config = dict(
    train_examples=98430,
    horizontal_flip=True,
    weight_standardization=False,
    residual_init='none',
    learning_rate=0.0021,
    beta1=0.85,
)
Rows from block 3 of a small image diffusion model, named by matrix and row number. Rows with one number belong to one channel. Each number is 128 + 32 x the weight over its row's rms, rounded and kept within 0 to 255. All counts start at 0. Numbers have three digits each.
After each channel's rows are labels from the 100 images, of 14976 (inputs lightly noised), where the channel reaches its highest value: "responds to" is what is common among them. Only what is clearly more common there than usual is listed. The data: retinal OCT scans (Kermany 2017). In brackets: how many of the 100, against the usual share in percent.
# convs0: first 3x3 conv (model.enc.1.0.convs.0.weight, 192x192x3x3, each kernel summed), inputs 0-95
# convs1: second 3x3 conv (model.enc.1.0.convs.1.weight, 192x192x3x3, transposed, each kernel summed), outputs 0-95

convs0.123:128074152129099155119224113124115149244092165116129145101120131141082109095147142135167138093107115159138140116108079105141136094131176146149112113058144177122070117099127152143058100191125115229160135115080111119132136153131139114162137124187128187145126141127151141126167128095111114101
convs1.123:149155127204144144133141143093044155074141152089171126153122119146102127093117060100124166115146130121107135117123117097142145169150071108093100051109140108138127140131151108130107160145127191125153119116150069164171128091167171160094102138097098110090149122170098122089100144115153065139
responds to: finding: choroidal neovascularization (61 vs 29.4)

convs0.147:128122121135095125116143123085136131088120134232088145136089131102119165123178162144148167145084160132157168120163151135178131107166142139167146173099119138167164135155129144132133112162151129156146120129102149087152126098155092100190216123119094093177123155146102139122089141117127159147
convs1.147:105105124135080181101092102117074123067055146110067115130119117121152104095143168110120128084110131133115158099110123075121103110160091117176111115138146111177120172136146127161128156153095169133173114113125068110105100141134132093139077075118134137072066097057125094130100076151121044088
responds to: finding: normal (85 vs 51.6)

convs0.90:151116123134160071131196156146136137150149097138125130133193144114115143111090122129162167120141136167082104103130142151156135081126154135157141135091136158103099125069129136155133099167069106177163095111129123167158128118148100175121176141175099114140160153121156142193125123104116200044
convs1.90:148096125085126190150114114098075157041118161123064165138149095096149124132138164191154130116100163097207156110144123146148124120134137080160142113094104142130152083097116128094120164140173166113140102122078141131100123142122154097152157115087085122101113114150194121126089131098119100119
responds to: finding: choroidal neovascularization (93 vs 29.4)

convs0.5:132111110118112125123121100074103102032126118071110151124129160137069109119135169143130142204062119105136155142144087121149127111162104109146152143079094119150083126214129127126062102157126160138108153144087131099108105121108125088117071127099088072130105129144096111033095129109155137075
convs1.5:143072130153139132124151125085101121072136155114193027146097103176106132135151046173162180137177179156126184139151127167134125102094111115113132117101124177118119153044148127153142147176053125160102108115134159129156124069140033157175169135141142157092085141120132167003129089091116124112
responds to: finding: normal (91 vs 51.6)

convs0.186:156062137100083099135102111123129138054115128091139122121111073130120141104136116146124179141100162083157150161136166112137134134206110148102129064107068085194158106169150134161107124107182099120072124174101110145157109157093093116146115117133138115078061127084068121082129107120113105190
convs1.186:136149156117155149132120146175192132127156155167139148155133117164173140128109125118114128192086133175143173167154113133143150143143085105153151178121104138151210156150123126176192187136098164148179123148166081160079121052173143081155164138107100088147110129094157138164144163055096133168
responds to: finding: normal (85 vs 51.6)

convs0.72:188141107178137161157151153172125119107127130144153116119145154122109122066132117127136128078116128128159099124119110122109125117127118136186104117098110141130110130114123147151107074176149131152144149131072125125145119120158119184159116147133117121108212175145136137179107138144117108146
convs1.72:149100176104156143146125118090099177136177160096098126143136122142118124140125125150131152144156152111180174136138159091151137120149158104117131128022060140099194074115146132129127173124183130144120078100148082180106147110109131086150140113107112128136090122121145151110172180068119123139
responds to: finding: diabetic macular edema (53 vs 11.7)

convs0.169:156118119131180098149113169194129112068158101126136163147153136150186147164078092074107171187197131142070085181121134147096120113142100169121122089156100142107105127140130165115150122154102089099117078167153123167133146129081121184144109158103161115075095148171120144168124121169128148124
convs1.169:115098159103102124136104103062120137000119135157083122119093134110110128112155158163131135145073146118159165124156111123139144129108135085148126165140110098155121088122128098143149165102117114111153136127129110103101100094097092067154141098101103110140118109097113086135101143063103081108
responds to: finding: choroidal neovascularization (66 vs 29.4); finding: diabetic macular edema (32 vs 11.7)

convs0.189:106101134071151092151092098187131118148173099095108111157148116104182155134093044101110090149110092134091094169111115121117110092132074134090102057133126086112139106128095098126116109101115103065130110130153090120095081091053161088110115100105107064048071088082125121087116094098091058125
convs1.189:165090126200126139120139138104185167148142128117171140128119139155163134071151166119134172182118141160133113155121147090126151076120115000088139173210129088142104120072170067130159131125087139138149136151143149158170141089146186132154115145115067137163154136143081152147142103103130121070
responds to: finding: choroidal neovascularization (66 vs 29.4)

convs0.91:130165134116086142131105124095137118116118140200092101117094119174110134061132140184157152055099147137183147077134147092153126179149114125153121190112075102153143125106118133150138129147162145152146165144081127130157105088140179114134140112148109100166171124154122100088120167127101097149
convs1.91:093130140092153103114127135141072117091114103070079076086139154114109130112080150089129115126145117141112084106105138099097116059098136117054113065088100177179103193128150095125105126142108090138130157076134124087133144103167116131117066144127143218106115115153116185067177105165128117130
responds to: finding: diabetic macular edema (30 vs 11.7)

convs0.35:167218088172133140161149182105134111152110155134168155089182130133078091084137086131128135088113127137143118084107087126098120191122107129195102114063139146144115130106124160142128085175145140142159156137076115089123121163153085178159162126174127138121170110130118121093127109117122119093
convs1.35:151096173108150180134141148131107174176149167127153121140129138134091126126114146141171137111194144122149165139141153105160145148128156128071142079005124139097195147121141122113030138113159094120081101107100097185147153139132109148059151144077102142152147128144124125172163106134134162184
responds to: finding: diabetic macular edema (35 vs 11.7)

convs0.6:129135132119175129120138163133130113167152106145115138128140154087131124097126221097130118154142097157126104151114113137155138099150122096157142166091064178121127090124120115162065123169162074165111135138109090130127111155115113093133045102083101082143146095178137112081083140121121207142
convs1.6:130075141095135183111139119096120113138134148049154089140138079133100126137106000160138087120089132070145162124124142094095117167115091099123113088148157092119090113140140104084120159127090115083112093093124113130104118116088154122116104123091090142094105150121123104049131128092133013123
responds to: finding: choroidal neovascularization (75 vs 29.4)

convs0.101:152103127177115155141119119142154135072120143142116150102072134126120114073153177122122175063154148172167111145126112109099113109158130130155139115092037144173142129096146139166129088146142114120132131123086128088134151142183122149175131174146109128141164178159112170057133147097138183139
convs1.101:127091173097121146104090117082119126117122144163078096134137103131113126132123085146142137150063138071145164127153162087141148105154106088123111162161099120197113101182138098145168138143128148104109104113149072135119115133112118123106158116055117128130120118146129099144103155059155031119
responds to: finding: normal (92 vs 51.6)

convs0.168:154093174126109081129203141113072090149115087071129085126138134135113107145103109092153116176090120123099113115130145118071132095106128127129118036074144115107144118086118128161092132128096108153122105118160116145139095095097058169126065158173126137085100124106106120168116153097093067088
convs1.168:154123146132142175179122133135186162129134174172131181136161107146146156135146114187121154123127177145174188158146137159180162154161152072183178201138073124152160122148124116203181204120152184200144105169107121125077164094137146063161207112098120124170105137145146135176161142073150141165
responds to: finding: choroidal neovascularization (61 vs 29.4)

convs0.22:159155099110196112168154164180121116138151111123169145124204153162167148186080109062151121172215109163067079126111104148090123130111128168136118070145172162059086121131108176134173113163097118127159088159148120134098121162094118165139159155147169139103139132142128136196150099174128125130
convs1.22:118115180128114150132120124054095166041128150149094131135111150113098127128167132221141130120093172079172182127141113135165157153129160081173155143118128086148146117140158072167129174084125145154113156114121154169109139123115135091133148124070082121114146126122135102151133142073108110142
responds to: finding: choroidal neovascularization (60 vs 29.4); finding: diabetic macular edema (34 vs 11.7)

convs0.145:141169114154179103148180152175152145121171104090148155134140162192158141169082094074135113175181116159039087148112106147090116086106137142132131072154151153098110119074121160145148132166064082141147085132141120128106136164137127158139097169166131132095155144099115150217136130121106133112
convs1.145:126093171087111176146139107068106162110070173170072133114114113098106119119196134208135132103088163083192164101127117129167160135119153112158140159180113104174138101154149111157125166079157120133137180132084151163118133112098101101146145117114100147130127106130133101128112131094123122149
responds to: finding: choroidal neovascularization (72 vs 29.4)