python train.py --arch="unet" --model="image diffusion model" --dataset="retinal OCT scans (Kermany 2017)" --train_examples=98430 --image_size=48 --horizontal_flip=true --conditioning="none" --objective="edm" --cond_dim=128 --norm="groupnorm" --activation="silu" --weight_standardization=false --pixel_unshuffle=2 --widths=[96, 192, 288] --blocks_per_level=3 --scale_shift_norm=false --dropout=0.1 --attention=false --upsampling="transposed_conv" --init="trunc_normal_002" --residual_init="none" --optimizer="adamw" --lr=0.0021 --beta1=0.85 --beta2=0.95 --eps=1e-06 --steps=14200 --batch_size=128 --epochs=18.5 --lr_schedule="cosine" --final_lr_fraction=0.01 --warmup_steps=420 --weight_decay=0.1
Rows from block 5 of a small image diffusion model, named by matrix and row number. Rows with one number belong to one channel. Each number is 200 + 40 x the weight over its row's rms, rounded and kept within 0 to 999. All counts start at 0.
After each channel's rows are labels from the 100 images, of 14976 (inputs lightly noised), where the channel reaches its highest value: "strongest on" is what is common among them. Only what is clearly more common there than usual is listed. The data: retinal OCT scans (Kermany 2017).
# convs0: first 3x3 conv (model.enc.1.2.convs.0.weight, 192x192x3x3, each kernel summed), inputs 96-191
# convs1: second 3x3 conv (model.enc.1.2.convs.1.weight, 192x192x3x3, transposed, each kernel summed), outputs 96-191

convs0.123,307,166,243,154,229,212,241,225,158,147,207,223,183,245,222,219,190,155,189,218,233,234,221,232,196,246,181,191,174,209,232,227,193,203,218,191,218,201,196,210,169,177,223,180,227,177,251,257,250,320,142,220,299,208,238,222,167,210,203,235,301,265,214,217,201,215,220,287,195,136,181,243,237,220,223,226,205,168,222,190,177,236,167,163,194,201,180,184,237,195,218,327,192,161,244,243
convs1.123,183,206,166,166,202,149,212,165,141,230,233,225,227,213,144,194,170,156,214,148,211,214,205,174,179,216,239,204,196,167,189,167,207,192,166,93,235,206,210,197,203,178,224,217,178,215,218,217,188,272,171,213,159,95,163,204,161,169,200,205,194,181,147,207,247,191,200,51,124,68,142,240,227,213,184,212,179,238,180,184,193,126,191,199,172,152,160,146,235,191,195,209,242,238,224,156
strongest on: finding: diabetic macular edema

convs0.173,188,145,177,117,182,183,185,193,154,213,207,233,182,190,162,184,222,187,216,152,212,219,197,181,225,232,297,251,198,136,231,227,226,220,248,205,166,193,201,206,228,133,227,234,315,233,213,192,186,273,182,189,161,238,210,187,188,242,184,203,210,115,203,219,166,194,88,290,224,233,156,256,195,218,201,154,189,225,175,202,231,203,253,224,134,209,150,175,111,224,264,194,252,236,189,235
convs1.173,215,209,193,213,218,217,224,172,207,220,204,199,221,148,229,237,225,231,237,243,196,181,219,196,226,215,110,243,242,269,227,161,265,177,241,271,215,154,224,244,257,160,169,120,127,209,122,180,185,189,181,214,226,210,206,216,124,242,186,179,271,210,129,218,189,150,168,237,188,155,237,117,206,217,163,156,197,218,221,180,160,224,229,151,271,231,194,245,215,207,163,205,254,145,220,187
strongest on: finding: diabetic macular edema

convs0.168,107,117,162,139,233,248,211,208,125,164,288,152,151,146,205,233,231,186,264,123,236,189,208,188,201,241,199,216,202,170,221,219,205,182,241,174,171,223,182,250,231,183,221,163,225,229,184,203,236,265,165,190,193,254,226,135,138,249,153,174,201,174,215,214,206,170,89,227,212,81,157,231,162,206,221,193,186,210,187,163,265,172,191,209,154,204,195,146,186,197,270,196,192,220,125,212
convs1.168,143,278,192,204,195,199,169,217,211,189,125,225,165,200,161,222,226,250,177,188,190,189,221,202,203,177,211,234,195,228,170,278,172,195,220,167,178,169,222,209,196,230,174,222,193,218,142,196,196,201,196,159,256,225,200,231,265,192,169,167,196,241,110,202,214,200,237,90,205,129,192,177,230,168,172,135,105,230,264,204,108,136,170,216,254,191,234,214,143,205,221,195,179,182,231,202
strongest on: finding: normal

convs0.181,129,134,150,260,170,179,178,180,165,138,217,202,147,229,151,185,156,132,105,161,135,193,164,170,168,193,202,145,139,191,152,147,124,168,202,157,189,182,168,153,169,184,220,172,226,224,148,130,220,189,158,211,158,190,218,176,216,210,184,200,241,119,195,171,144,193,162,163,125,202,119,221,195,219,206,182,189,211,207,204,247,162,210,126,138,172,134,175,255,198,245,127,214,108,164,234
convs1.181,292,206,191,209,225,136,225,166,274,174,227,113,199,106,202,226,220,175,191,211,213,199,170,193,168,193,125,189,201,169,198,171,183,153,169,175,193,158,205,246,211,238,202,134,150,177,168,238,234,116,174,187,215,183,192,173,131,197,158,138,210,180,113,178,205,187,148,228,222,267,187,200,175,218,131,194,157,200,197,228,239,246,98,176,202,227,181,180,150,182,180,219,198,185,216,182
strongest on: finding: choroidal neovascularization

convs0.98,179,192,216,192,219,186,206,190,158,132,213,188,189,211,132,216,231,196,120,212,186,213,229,221,222,231,204,163,182,172,201,234,204,239,317,180,198,230,219,216,198,177,206,269,246,262,180,190,150,122,177,201,111,260,180,228,141,169,198,233,232,210,251,223,230,187,210,288,220,156,204,236,158,235,256,147,154,207,227,204,204,167,170,189,268,259,199,223,174,248,217,178,268,150,214,217
convs1.98,234,187,195,179,203,188,210,150,122,240,178,148,189,178,245,160,165,161,225,188,226,162,146,191,194,173,204,232,179,206,240,127,174,102,163,135,240,178,168,185,220,148,186,98,101,168,163,134,190,194,212,215,228,182,176,179,80,211,202,164,212,195,183,198,220,130,163,177,122,232,148,193,205,221,165,127,164,203,201,189,189,166,282,177,183,174,156,185,152,206,208,207,220,215,261,151
strongest on: finding: choroidal neovascularization

convs0.50,269,233,248,226,219,150,147,218,285,223,173,149,185,222,240,228,191,228,179,251,119,231,180,182,134,170,182,233,164,224,170,162,135,215,144,272,233,131,163,160,164,219,150,166,153,164,203,220,196,166,205,157,216,93,213,155,205,227,198,182,237,203,190,145,195,169,281,155,199,316,210,173,210,229,145,190,160,199,231,235,141,220,243,162,245,190,206,213,155,181,232,241,178,200,242,192
convs1.50,176,185,181,160,216,170,201,218,147,215,263,185,250,194,195,206,231,190,197,197,237,265,181,211,201,262,288,133,197,215,222,152,208,200,203,126,200,202,213,210,180,183,194,188,196,255,200,234,253,184,213,242,115,172,238,167,205,134,204,213,186,167,260,207,208,204,201,209,113,236,227,257,213,259,217,265,179,242,202,218,215,233,233,197,138,147,220,188,246,219,235,113,203,142,183,154
strongest on: finding: choroidal neovascularization

convs0.163,171,171,168,209,154,144,216,192,132,105,226,198,128,193,119,184,162,164,107,238,152,159,173,183,183,210,192,166,150,197,125,178,178,188,169,165,189,198,182,207,152,218,225,169,207,198,143,203,202,127,141,207,222,129,181,195,138,184,156,162,165,217,97,164,183,208,211,28,164,164,155,235,161,197,162,222,145,184,226,232,203,141,107,155,182,173,175,179,165,186,216,243,115,160,195,218
convs1.163,167,203,228,197,162,239,177,180,161,223,144,180,192,199,211,176,205,218,233,168,193,193,206,198,217,165,191,208,206,185,208,196,193,164,215,160,159,111,171,165,203,149,139,196,166,193,167,145,138,133,191,206,150,162,167,174,136,171,200,164,166,69,194,222,208,183,141,169,202,230,236,174,146,203,219,266,86,204,241,211,216,152,287,218,226,203,213,249,152,233,257,177,194,232,151,245
strongest on: finding: normal

convs0.5,210,153,216,218,193,219,167,219,145,124,144,165,149,192,180,209,200,192,143,199,206,179,183,156,274,210,195,247,138,170,180,204,285,176,247,205,198,174,197,207,215,169,216,189,252,209,242,159,201,231,187,199,195,129,189,189,161,247,211,187,264,127,184,174,188,199,202,194,126,224,228,231,234,182,174,155,160,208,169,213,267,167,143,181,65,178,205,191,141,178,202,167,178,110,180,210
convs1.5,248,208,212,230,262,263,239,277,308,205,256,153,217,194,235,264,239,227,195,219,217,217,242,215,176,232,198,230,221,254,262,239,238,250,254,211,233,175,231,220,236,232,225,216,262,226,204,244,243,242,225,227,267,165,250,158,243,234,207,203,295,261,230,207,178,213,159,240,214,305,228,218,302,194,219,213,181,220,183,179,237,171,198,189,175,207,210,211,211,215,185,202,189,213,272,154
strongest on: finding: choroidal neovascularization

convs0.22,201,169,179,189,192,170,228,174,178,156,185,164,175,208,155,160,160,141,149,218,200,188,193,193,188,208,158,178,170,257,130,95,174,219,202,211,219,220,159,191,155,226,204,174,261,203,159,202,279,251,187,259,234,206,273,191,239,239,244,205,259,162,227,233,224,245,183,165,158,165,183,243,225,173,186,163,212,210,155,171,158,178,98,136,97,151,118,149,217,187,167,169,122,123,189,200
convs1.22,267,201,205,132,198,168,225,183,280,166,171,219,180,167,197,213,217,215,201,200,194,238,181,165,171,169,138,181,184,178,201,201,171,207,170,255,164,152,170,195,199,204,148,180,181,194,161,242,203,163,197,179,221,132,161,158,217,103,145,161,133,228,119,129,209,155,184,171,191,250,165,146,213,178,122,135,266,160,195,173,161,256,106,175,255,216,195,186,120,173,147,219,116,230,196,172
strongest on: finding: normal

convs0.111,185,187,181,195,177,234,213,204,208,154,186,217,150,174,157,195,178,158,166,173,179,253,186,199,210,203,121,179,154,193,192,223,192,189,262,145,138,156,214,220,161,192,163,173,138,181,141,124,141,165,139,202,214,186,165,265,244,203,149,200,225,216,149,203,178,156,185,202,197,145,270,216,215,177,227,186,221,219,205,216,188,190,160,208,169,243,190,221,207,236,175,185,255,155,226,198
convs1.111,162,262,222,264,213,191,205,205,204,220,192,172,216,176,206,258,247,228,240,206,204,205,237,216,203,187,174,260,207,148,205,235,205,157,205,213,202,167,233,193,184,205,209,185,164,178,179,197,224,201,235,131,231,237,233,256,205,249,181,234,267,206,160,190,184,224,208,322,279,307,231,228,213,140,188,221,180,178,213,190,176,108,199,203,335,283,224,258,149,185,166,219,149,248,235,199
strongest on: finding: normal

convs0.107,174,172,150,190,182,179,167,208,123,110,167,171,139,158,146,190,138,199,142,182,183,174,194,190,163,170,108,146,165,186,155,166,146,179,153,151,174,206,184,167,147,206,215,147,183,157,165,137,219,232,158,221,255,244,185,225,200,240,221,229,233,233,149,201,199,194,203,169,196,88,183,214,170,199,134,195,157,186,176,172,177,142,25,145,141,182,187,156,188,162,159,199,92,164,186,139
convs1.107,220,197,204,171,207,159,234,146,237,168,184,167,229,181,149,182,220,182,211,186,215,240,213,222,195,184,172,250,209,153,175,182,247,219,218,244,175,167,176,216,200,179,175,146,166,196,166,249,204,120,254,145,159,174,189,141,169,224,193,153,177,143,102,174,144,226,96,226,194,280,158,220,228,227,186,223,270,175,170,173,211,218,111,149,190,210,161,220,162,210,187,243,100,217,161,160
strongest on: finding: normal

convs0.146,121,169,167,95,177,222,186,185,61,160,189,130,153,162,214,163,181,181,183,154,190,176,155,193,267,227,195,260,189,157,248,264,234,223,248,113,194,147,197,218,228,162,191,204,211,230,194,151,188,249,166,213,196,150,206,225,87,207,199,146,237,240,112,208,237,220,159,295,259,171,116,216,211,172,219,164,152,252,186,193,201,164,267,187,173,165,187,182,148,203,220,162,241,196,177,222
convs1.146,192,175,191,187,213,213,243,204,179,215,159,101,191,197,206,218,196,219,216,136,144,190,231,190,197,185,104,178,233,219,154,202,206,151,189,174,219,185,202,169,194,172,141,97,163,219,100,169,208,264,178,230,194,225,221,140,166,188,227,209,244,262,220,207,190,126,247,148,151,219,211,163,192,208,180,191,166,226,190,169,155,253,179,172,194,225,183,204,134,244,199,182,120,150,212,138
strongest on: finding: choroidal neovascularization

convs0.157,236,133,294,198,153,111,153,161,149,122,164,119,151,161,158,166,136,113,102,232,190,164,151,149,204,221,213,145,212,243,203,124,184,222,180,194,235,147,217,226,150,160,193,123,149,215,297,209,204,144,188,194,237,86,230,174,181,203,210,177,192,181,192,182,207,210,205,195,204,244,204,199,194,154,180,177,175,187,218,163,167,156,145,151,156,185,214,196,239,203,231,197,144,146,192,237
convs1.157,210,175,165,200,218,214,172,208,163,275,176,151,170,216,271,198,198,243,223,120,181,214,153,199,254,194,166,268,178,221,244,249,235,155,181,114,211,196,210,195,264,207,140,156,160,218,225,116,227,291,130,254,182,200,200,169,174,233,201,230,214,129,245,233,216,145,234,194,177,142,158,140,201,206,189,143,235,268,174,223,157,218,250,234,126,154,174,201,196,196,194,137,212,178,207,187
strongest on: finding: choroidal neovascularization

convs0.66,234,181,247,216,225,204,233,179,182,169,280,169,212,187,187,224,241,245,207,151,200,176,182,225,166,177,235,152,190,191,122,261,158,153,178,194,167,200,182,215,250,221,245,198,209,154,255,231,249,273,224,179,202,258,217,160,166,242,128,214,135,271,160,200,188,203,160,149,218,157,249,242,226,187,198,252,160,185,200,157,268,239,59,215,230,237,204,208,143,182,237,232,51,236,191,120
convs1.66,99,211,162,118,262,202,194,231,247,216,155,189,166,190,188,218,189,204,183,173,206,200,229,213,184,196,289,211,192,212,217,199,166,230,203,168,204,225,208,214,189,194,182,189,238,256,123,182,176,243,133,207,210,284,173,171,317,179,167,196,196,221,243,192,171,196,221,217,179,49,149,187,188,233,192,134,124,183,176,229,164,115,92,231,191,179,210,187,174,211,166,123,90,204,240,197
strongest on: finding: normal

convs0.109,245,204,225,163,229,198,181,174,213,237,215,118,198,141,231,213,220,198,277,152,194,209,181,175,219,191,164,172,189,138,236,169,207,182,169,181,190,125,203,236,197,153,204,169,158,195,220,172,153,199,283,213,186,161,159,179,128,181,161,212,155,188,171,220,268,180,186,285,312,291,277,192,141,210,209,217,213,200,224,218,235,211,266,216,197,231,176,174,121,221,263,239,252,285,184,252
convs1.109,220,215,249,145,187,220,246,237,238,200,199,170,172,224,215,196,198,311,172,160,229,218,188,198,189,186,248,272,202,252,212,223,216,262,179,215,169,149,234,196,195,269,162,164,256,199,236,138,182,213,146,204,237,184,201,209,282,248,162,188,218,173,248,192,229,145,162,141,199,205,291,174,194,130,157,141,230,216,207,147,180,164,272,144,220,179,196,227,187,201,114,179,203,148,209,118
strongest on: finding: normal

convs0.59,191,175,210,243,205,223,179,211,129,156,137,151,173,153,205,232,203,230,127,192,166,186,210,213,227,216,202,196,120,173,173,233,196,161,191,128,231,230,183,194,186,206,150,171,164,187,201,161,262,201,204,226,176,171,212,178,117,238,222,202,272,136,176,169,164,215,170,179,123,214,256,228,200,252,237,207,149,226,201,268,244,224,168,149,104,151,151,185,212,182,226,137,126,114,143,235
convs1.59,202,202,215,218,219,213,217,272,341,194,229,127,206,178,185,212,246,239,163,218,245,259,204,189,181,211,198,139,211,223,207,207,179,242,211,245,177,169,212,224,195,197,224,202,218,208,164,284,241,224,185,198,209,189,231,177,278,177,183,138,198,296,180,167,185,172,171,166,178,313,237,238,263,202,247,142,235,206,187,216,188,239,155,230,181,200,201,156,195,188,159,179,132,227,214,181
strongest on: finding: choroidal neovascularization

convs0.160,188,157,237,206,173,202,152,181,119,61,272,157,145,165,185,201,203,209,142,183,192,206,182,179,254,154,234,160,135,132,166,221,198,209,250,162,158,237,174,166,200,211,198,266,226,185,149,209,168,140,199,191,159,172,148,218,179,237,199,171,197,243,212,188,180,100,166,115,215,196,292,182,148,181,199,180,125,215,211,176,266,202,118,204,191,258,255,230,155,182,240,245,188,193,153,173
convs1.160,72,203,127,203,188,224,179,236,183,149,163,80,168,136,179,210,196,221,197,194,194,196,243,227,188,189,217,219,188,185,219,226,171,169,214,138,179,162,205,198,182,215,110,165,192,203,129,125,168,169,153,201,168,290,143,208,243,175,208,223,179,213,170,199,195,185,200,207,209,155,241,177,219,196,239,219,28,195,250,249,161,105,179,203,181,216,227,257,172,226,220,116,137,146,214,207
strongest on: finding: choroidal neovascularization; finding: diabetic macular edema

convs0.174,188,179,223,175,181,194,190,223,293,148,178,158,193,227,164,165,214,197,169,172,202,220,185,196,194,208,299,168,213,207,147,181,178,258,205,260,175,182,191,170,146,171,224,217,264,203,211,223,162,200,175,203,203,137,162,146,252,191,150,158,158,146,237,172,141,198,212,244,156,330,277,226,198,236,207,190,170,267,187,250,190,196,196,192,137,230,222,171,163,202,294,259,177,198,217,220
convs1.174,122,189,101,119,216,243,243,183,160,249,210,135,233,188,234,188,211,238,234,161,201,197,242,160,192,211,103,246,216,221,268,196,227,157,217,159,240,199,190,178,202,205,115,188,168,210,163,192,235,184,211,230,132,194,179,170,148,124,218,183,160,149,251,214,225,180,146,202,204,115,246,189,242,173,202,202,128,99,170,187,160,176,232,210,204,164,203,211,144,230,139,131,202,175,151,143
strongest on: finding: choroidal neovascularization

convs0.49,151,159,199,205,162,193,203,176,182,150,208,266,198,244,115,184,226,202,154,182,156,219,228,236,206,178,256,202,207,134,86,239,203,171,232,158,142,236,171,182,211,203,197,247,177,182,219,227,219,138,188,150,136,214,203,174,201,194,175,220,211,171,205,191,135,177,131,133,164,60,168,208,175,228,241,190,183,254,164,213,242,179,93,211,210,215,203,245,210,215,289,201,149,192,154,243
convs1.49,63,248,159,158,230,189,161,229,116,215,195,154,179,139,231,232,169,238,209,198,205,176,203,193,176,176,239,202,190,225,252,265,153,195,183,130,214,193,217,199,180,205,208,166,185,216,108,192,177,212,139,176,256,217,200,241,267,180,182,189,144,255,251,166,204,153,267,243,263,128,246,238,208,197,221,195,96,211,231,253,175,103,212,274,281,223,259,232,205,218,242,133,264,245,250,274
strongest on: finding: normal

convs0.57,172,209,152,189,227,225,202,208,120,197,264,188,188,192,191,263,207,249,207,234,207,228,210,205,240,232,170,150,160,204,162,170,148,209,216,138,216,173,228,262,198,174,192,220,173,186,186,172,147,169,195,221,218,142,212,263,141,214,213,225,219,240,119,255,249,240,201,97,230,135,161,253,142,216,172,245,170,223,260,240,199,116,146,214,201,229,182,200,217,223,181,222,210,223,197,273
convs1.57,192,213,237,201,162,159,168,222,229,178,162,123,206,180,159,194,203,255,137,161,219,243,177,167,229,152,250,270,215,202,150,253,216,208,184,183,145,155,206,146,165,202,185,148,153,192,210,138,186,280,210,202,165,113,195,234,179,220,206,198,250,195,187,187,215,146,227,208,197,243,239,167,348,241,178,182,165,275,241,196,164,167,246,225,251,216,230,243,143,232,243,182,176,196,233,229
strongest on: finding: normal

convs0.60,194,161,183,207,150,185,203,195,154,92,232,264,165,191,131,193,200,160,155,192,191,156,195,177,180,183,220,151,125,144,80,169,150,158,249,164,141,189,161,193,166,187,216,283,188,197,209,179,217,122,195,214,188,107,200,227,134,214,179,219,195,246,144,213,222,181,192,64,220,156,197,217,139,213,150,172,139,176,202,214,192,180,73,200,209,227,199,167,178,189,232,239,155,183,154,248
convs1.60,120,219,158,134,181,221,178,190,154,207,164,194,171,195,204,221,189,207,240,148,153,223,194,192,157,188,183,203,193,167,224,237,144,204,211,159,180,189,198,161,198,188,167,163,180,191,110,147,203,152,171,194,194,195,150,199,146,143,175,199,172,151,197,216,205,172,238,135,256,171,208,195,160,227,246,246,133,210,238,223,215,132,237,240,248,225,252,220,180,211,252,93,203,248,179,221
strongest on: finding: normal

convs0.170,131,151,185,200,189,209,198,215,113,177,191,139,169,182,181,175,207,158,182,141,186,188,209,231,222,194,223,257,194,164,219,287,238,190,277,151,187,270,179,202,235,191,202,187,194,232,225,182,163,173,131,153,122,273,165,147,174,210,150,175,220,157,222,158,144,160,138,217,138,136,193,199,185,188,280,130,128,221,151,203,228,163,237,251,185,205,193,204,186,205,192,173,263,201,194,199
convs1.170,241,224,199,190,209,213,213,195,127,224,165,82,224,137,247,203,232,200,215,253,228,149,234,199,193,206,140,229,221,183,223,223,165,131,195,145,270,138,210,204,192,192,157,98,110,196,131,214,210,204,233,221,258,189,192,234,169,202,247,171,254,245,190,216,197,193,192,233,204,197,189,179,184,200,161,162,143,201,233,194,136,190,272,151,249,204,190,187,177,207,225,213,181,203,215,181
strongest on: finding: diabetic macular edema

convs0.116,209,178,219,220,172,134,201,215,121,110,199,179,178,175,121,216,214,174,98,233,228,149,210,170,216,182,181,134,132,150,59,197,186,176,214,181,164,202,151,171,161,202,217,222,204,188,238,212,218,151,210,224,217,158,197,206,101,215,181,167,191,256,140,189,235,196,169,81,168,129,226,217,136,192,212,183,83,183,221,221,223,179,63,196,197,205,196,157,203,194,225,246,116,179,162,233
convs1.116,133,210,137,133,202,226,158,185,164,241,198,176,191,202,235,214,181,236,250,127,161,191,202,195,142,213,204,204,190,175,268,213,163,208,201,145,193,185,203,182,206,180,192,170,207,191,119,130,184,170,171,197,189,234,133,185,193,171,170,203,177,141,179,197,206,195,248,151,254,97,179,215,152,251,250,229,156,221,242,236,226,154,263,236,247,205,230,237,169,210,242,103,180,270,213,198
strongest on: finding: normal

convs0.48,179,152,193,187,193,202,211,180,137,133,173,176,174,178,170,167,178,174,131,212,207,204,193,186,202,217,207,190,162,247,159,133,194,235,226,198,205,223,161,207,146,186,203,230,222,199,145,203,244,240,165,238,192,191,245,174,226,226,215,188,263,99,214,187,208,214,147,202,128,156,160,238,238,181,191,134,187,240,139,177,197,197,60,157,120,151,135,175,229,171,160,199,107,110,164,183
convs1.48,228,209,161,142,206,128,182,186,261,154,159,262,207,193,144,217,217,222,139,238,186,263,171,183,163,190,127,201,189,190,169,215,192,200,157,232,162,160,206,201,178,214,192,181,171,184,154,242,203,186,212,140,233,234,133,194,226,138,158,169,167,278,100,136,190,145,216,179,199,189,178,198,210,219,199,133,307,174,216,211,190,181,67,154,254,253,193,217,175,190,151,223,108,188,216,170
strongest on: finding: normal

convs0.72,267,208,238,208,192,156,173,192,247,211,151,129,210,175,207,207,200,206,167,226,209,156,173,164,210,179,201,175,224,180,202,170,215,215,153,254,213,140,192,156,180,127,167,167,158,195,251,232,241,234,266,212,338,179,223,258,257,206,262,275,170,207,247,204,237,255,267,203,235,303,213,156,171,187,152,184,200,201,248,219,189,215,189,219,165,163,225,193,166,188,213,174,185,237,216,289
convs1.72,154,162,193,164,218,216,283,170,246,191,249,250,162,222,224,180,170,223,212,105,206,190,172,199,193,225,223,192,165,251,263,142,181,203,227,162,193,240,199,224,209,246,179,239,239,219,232,173,222,166,141,221,195,298,201,151,291,167,165,230,142,224,226,188,245,185,186,135,237,170,284,177,184,193,156,170,168,201,209,193,282,100,248,286,204,184,261,188,204,181,131,194,230,232,186,104
strongest on: finding: choroidal neovascularization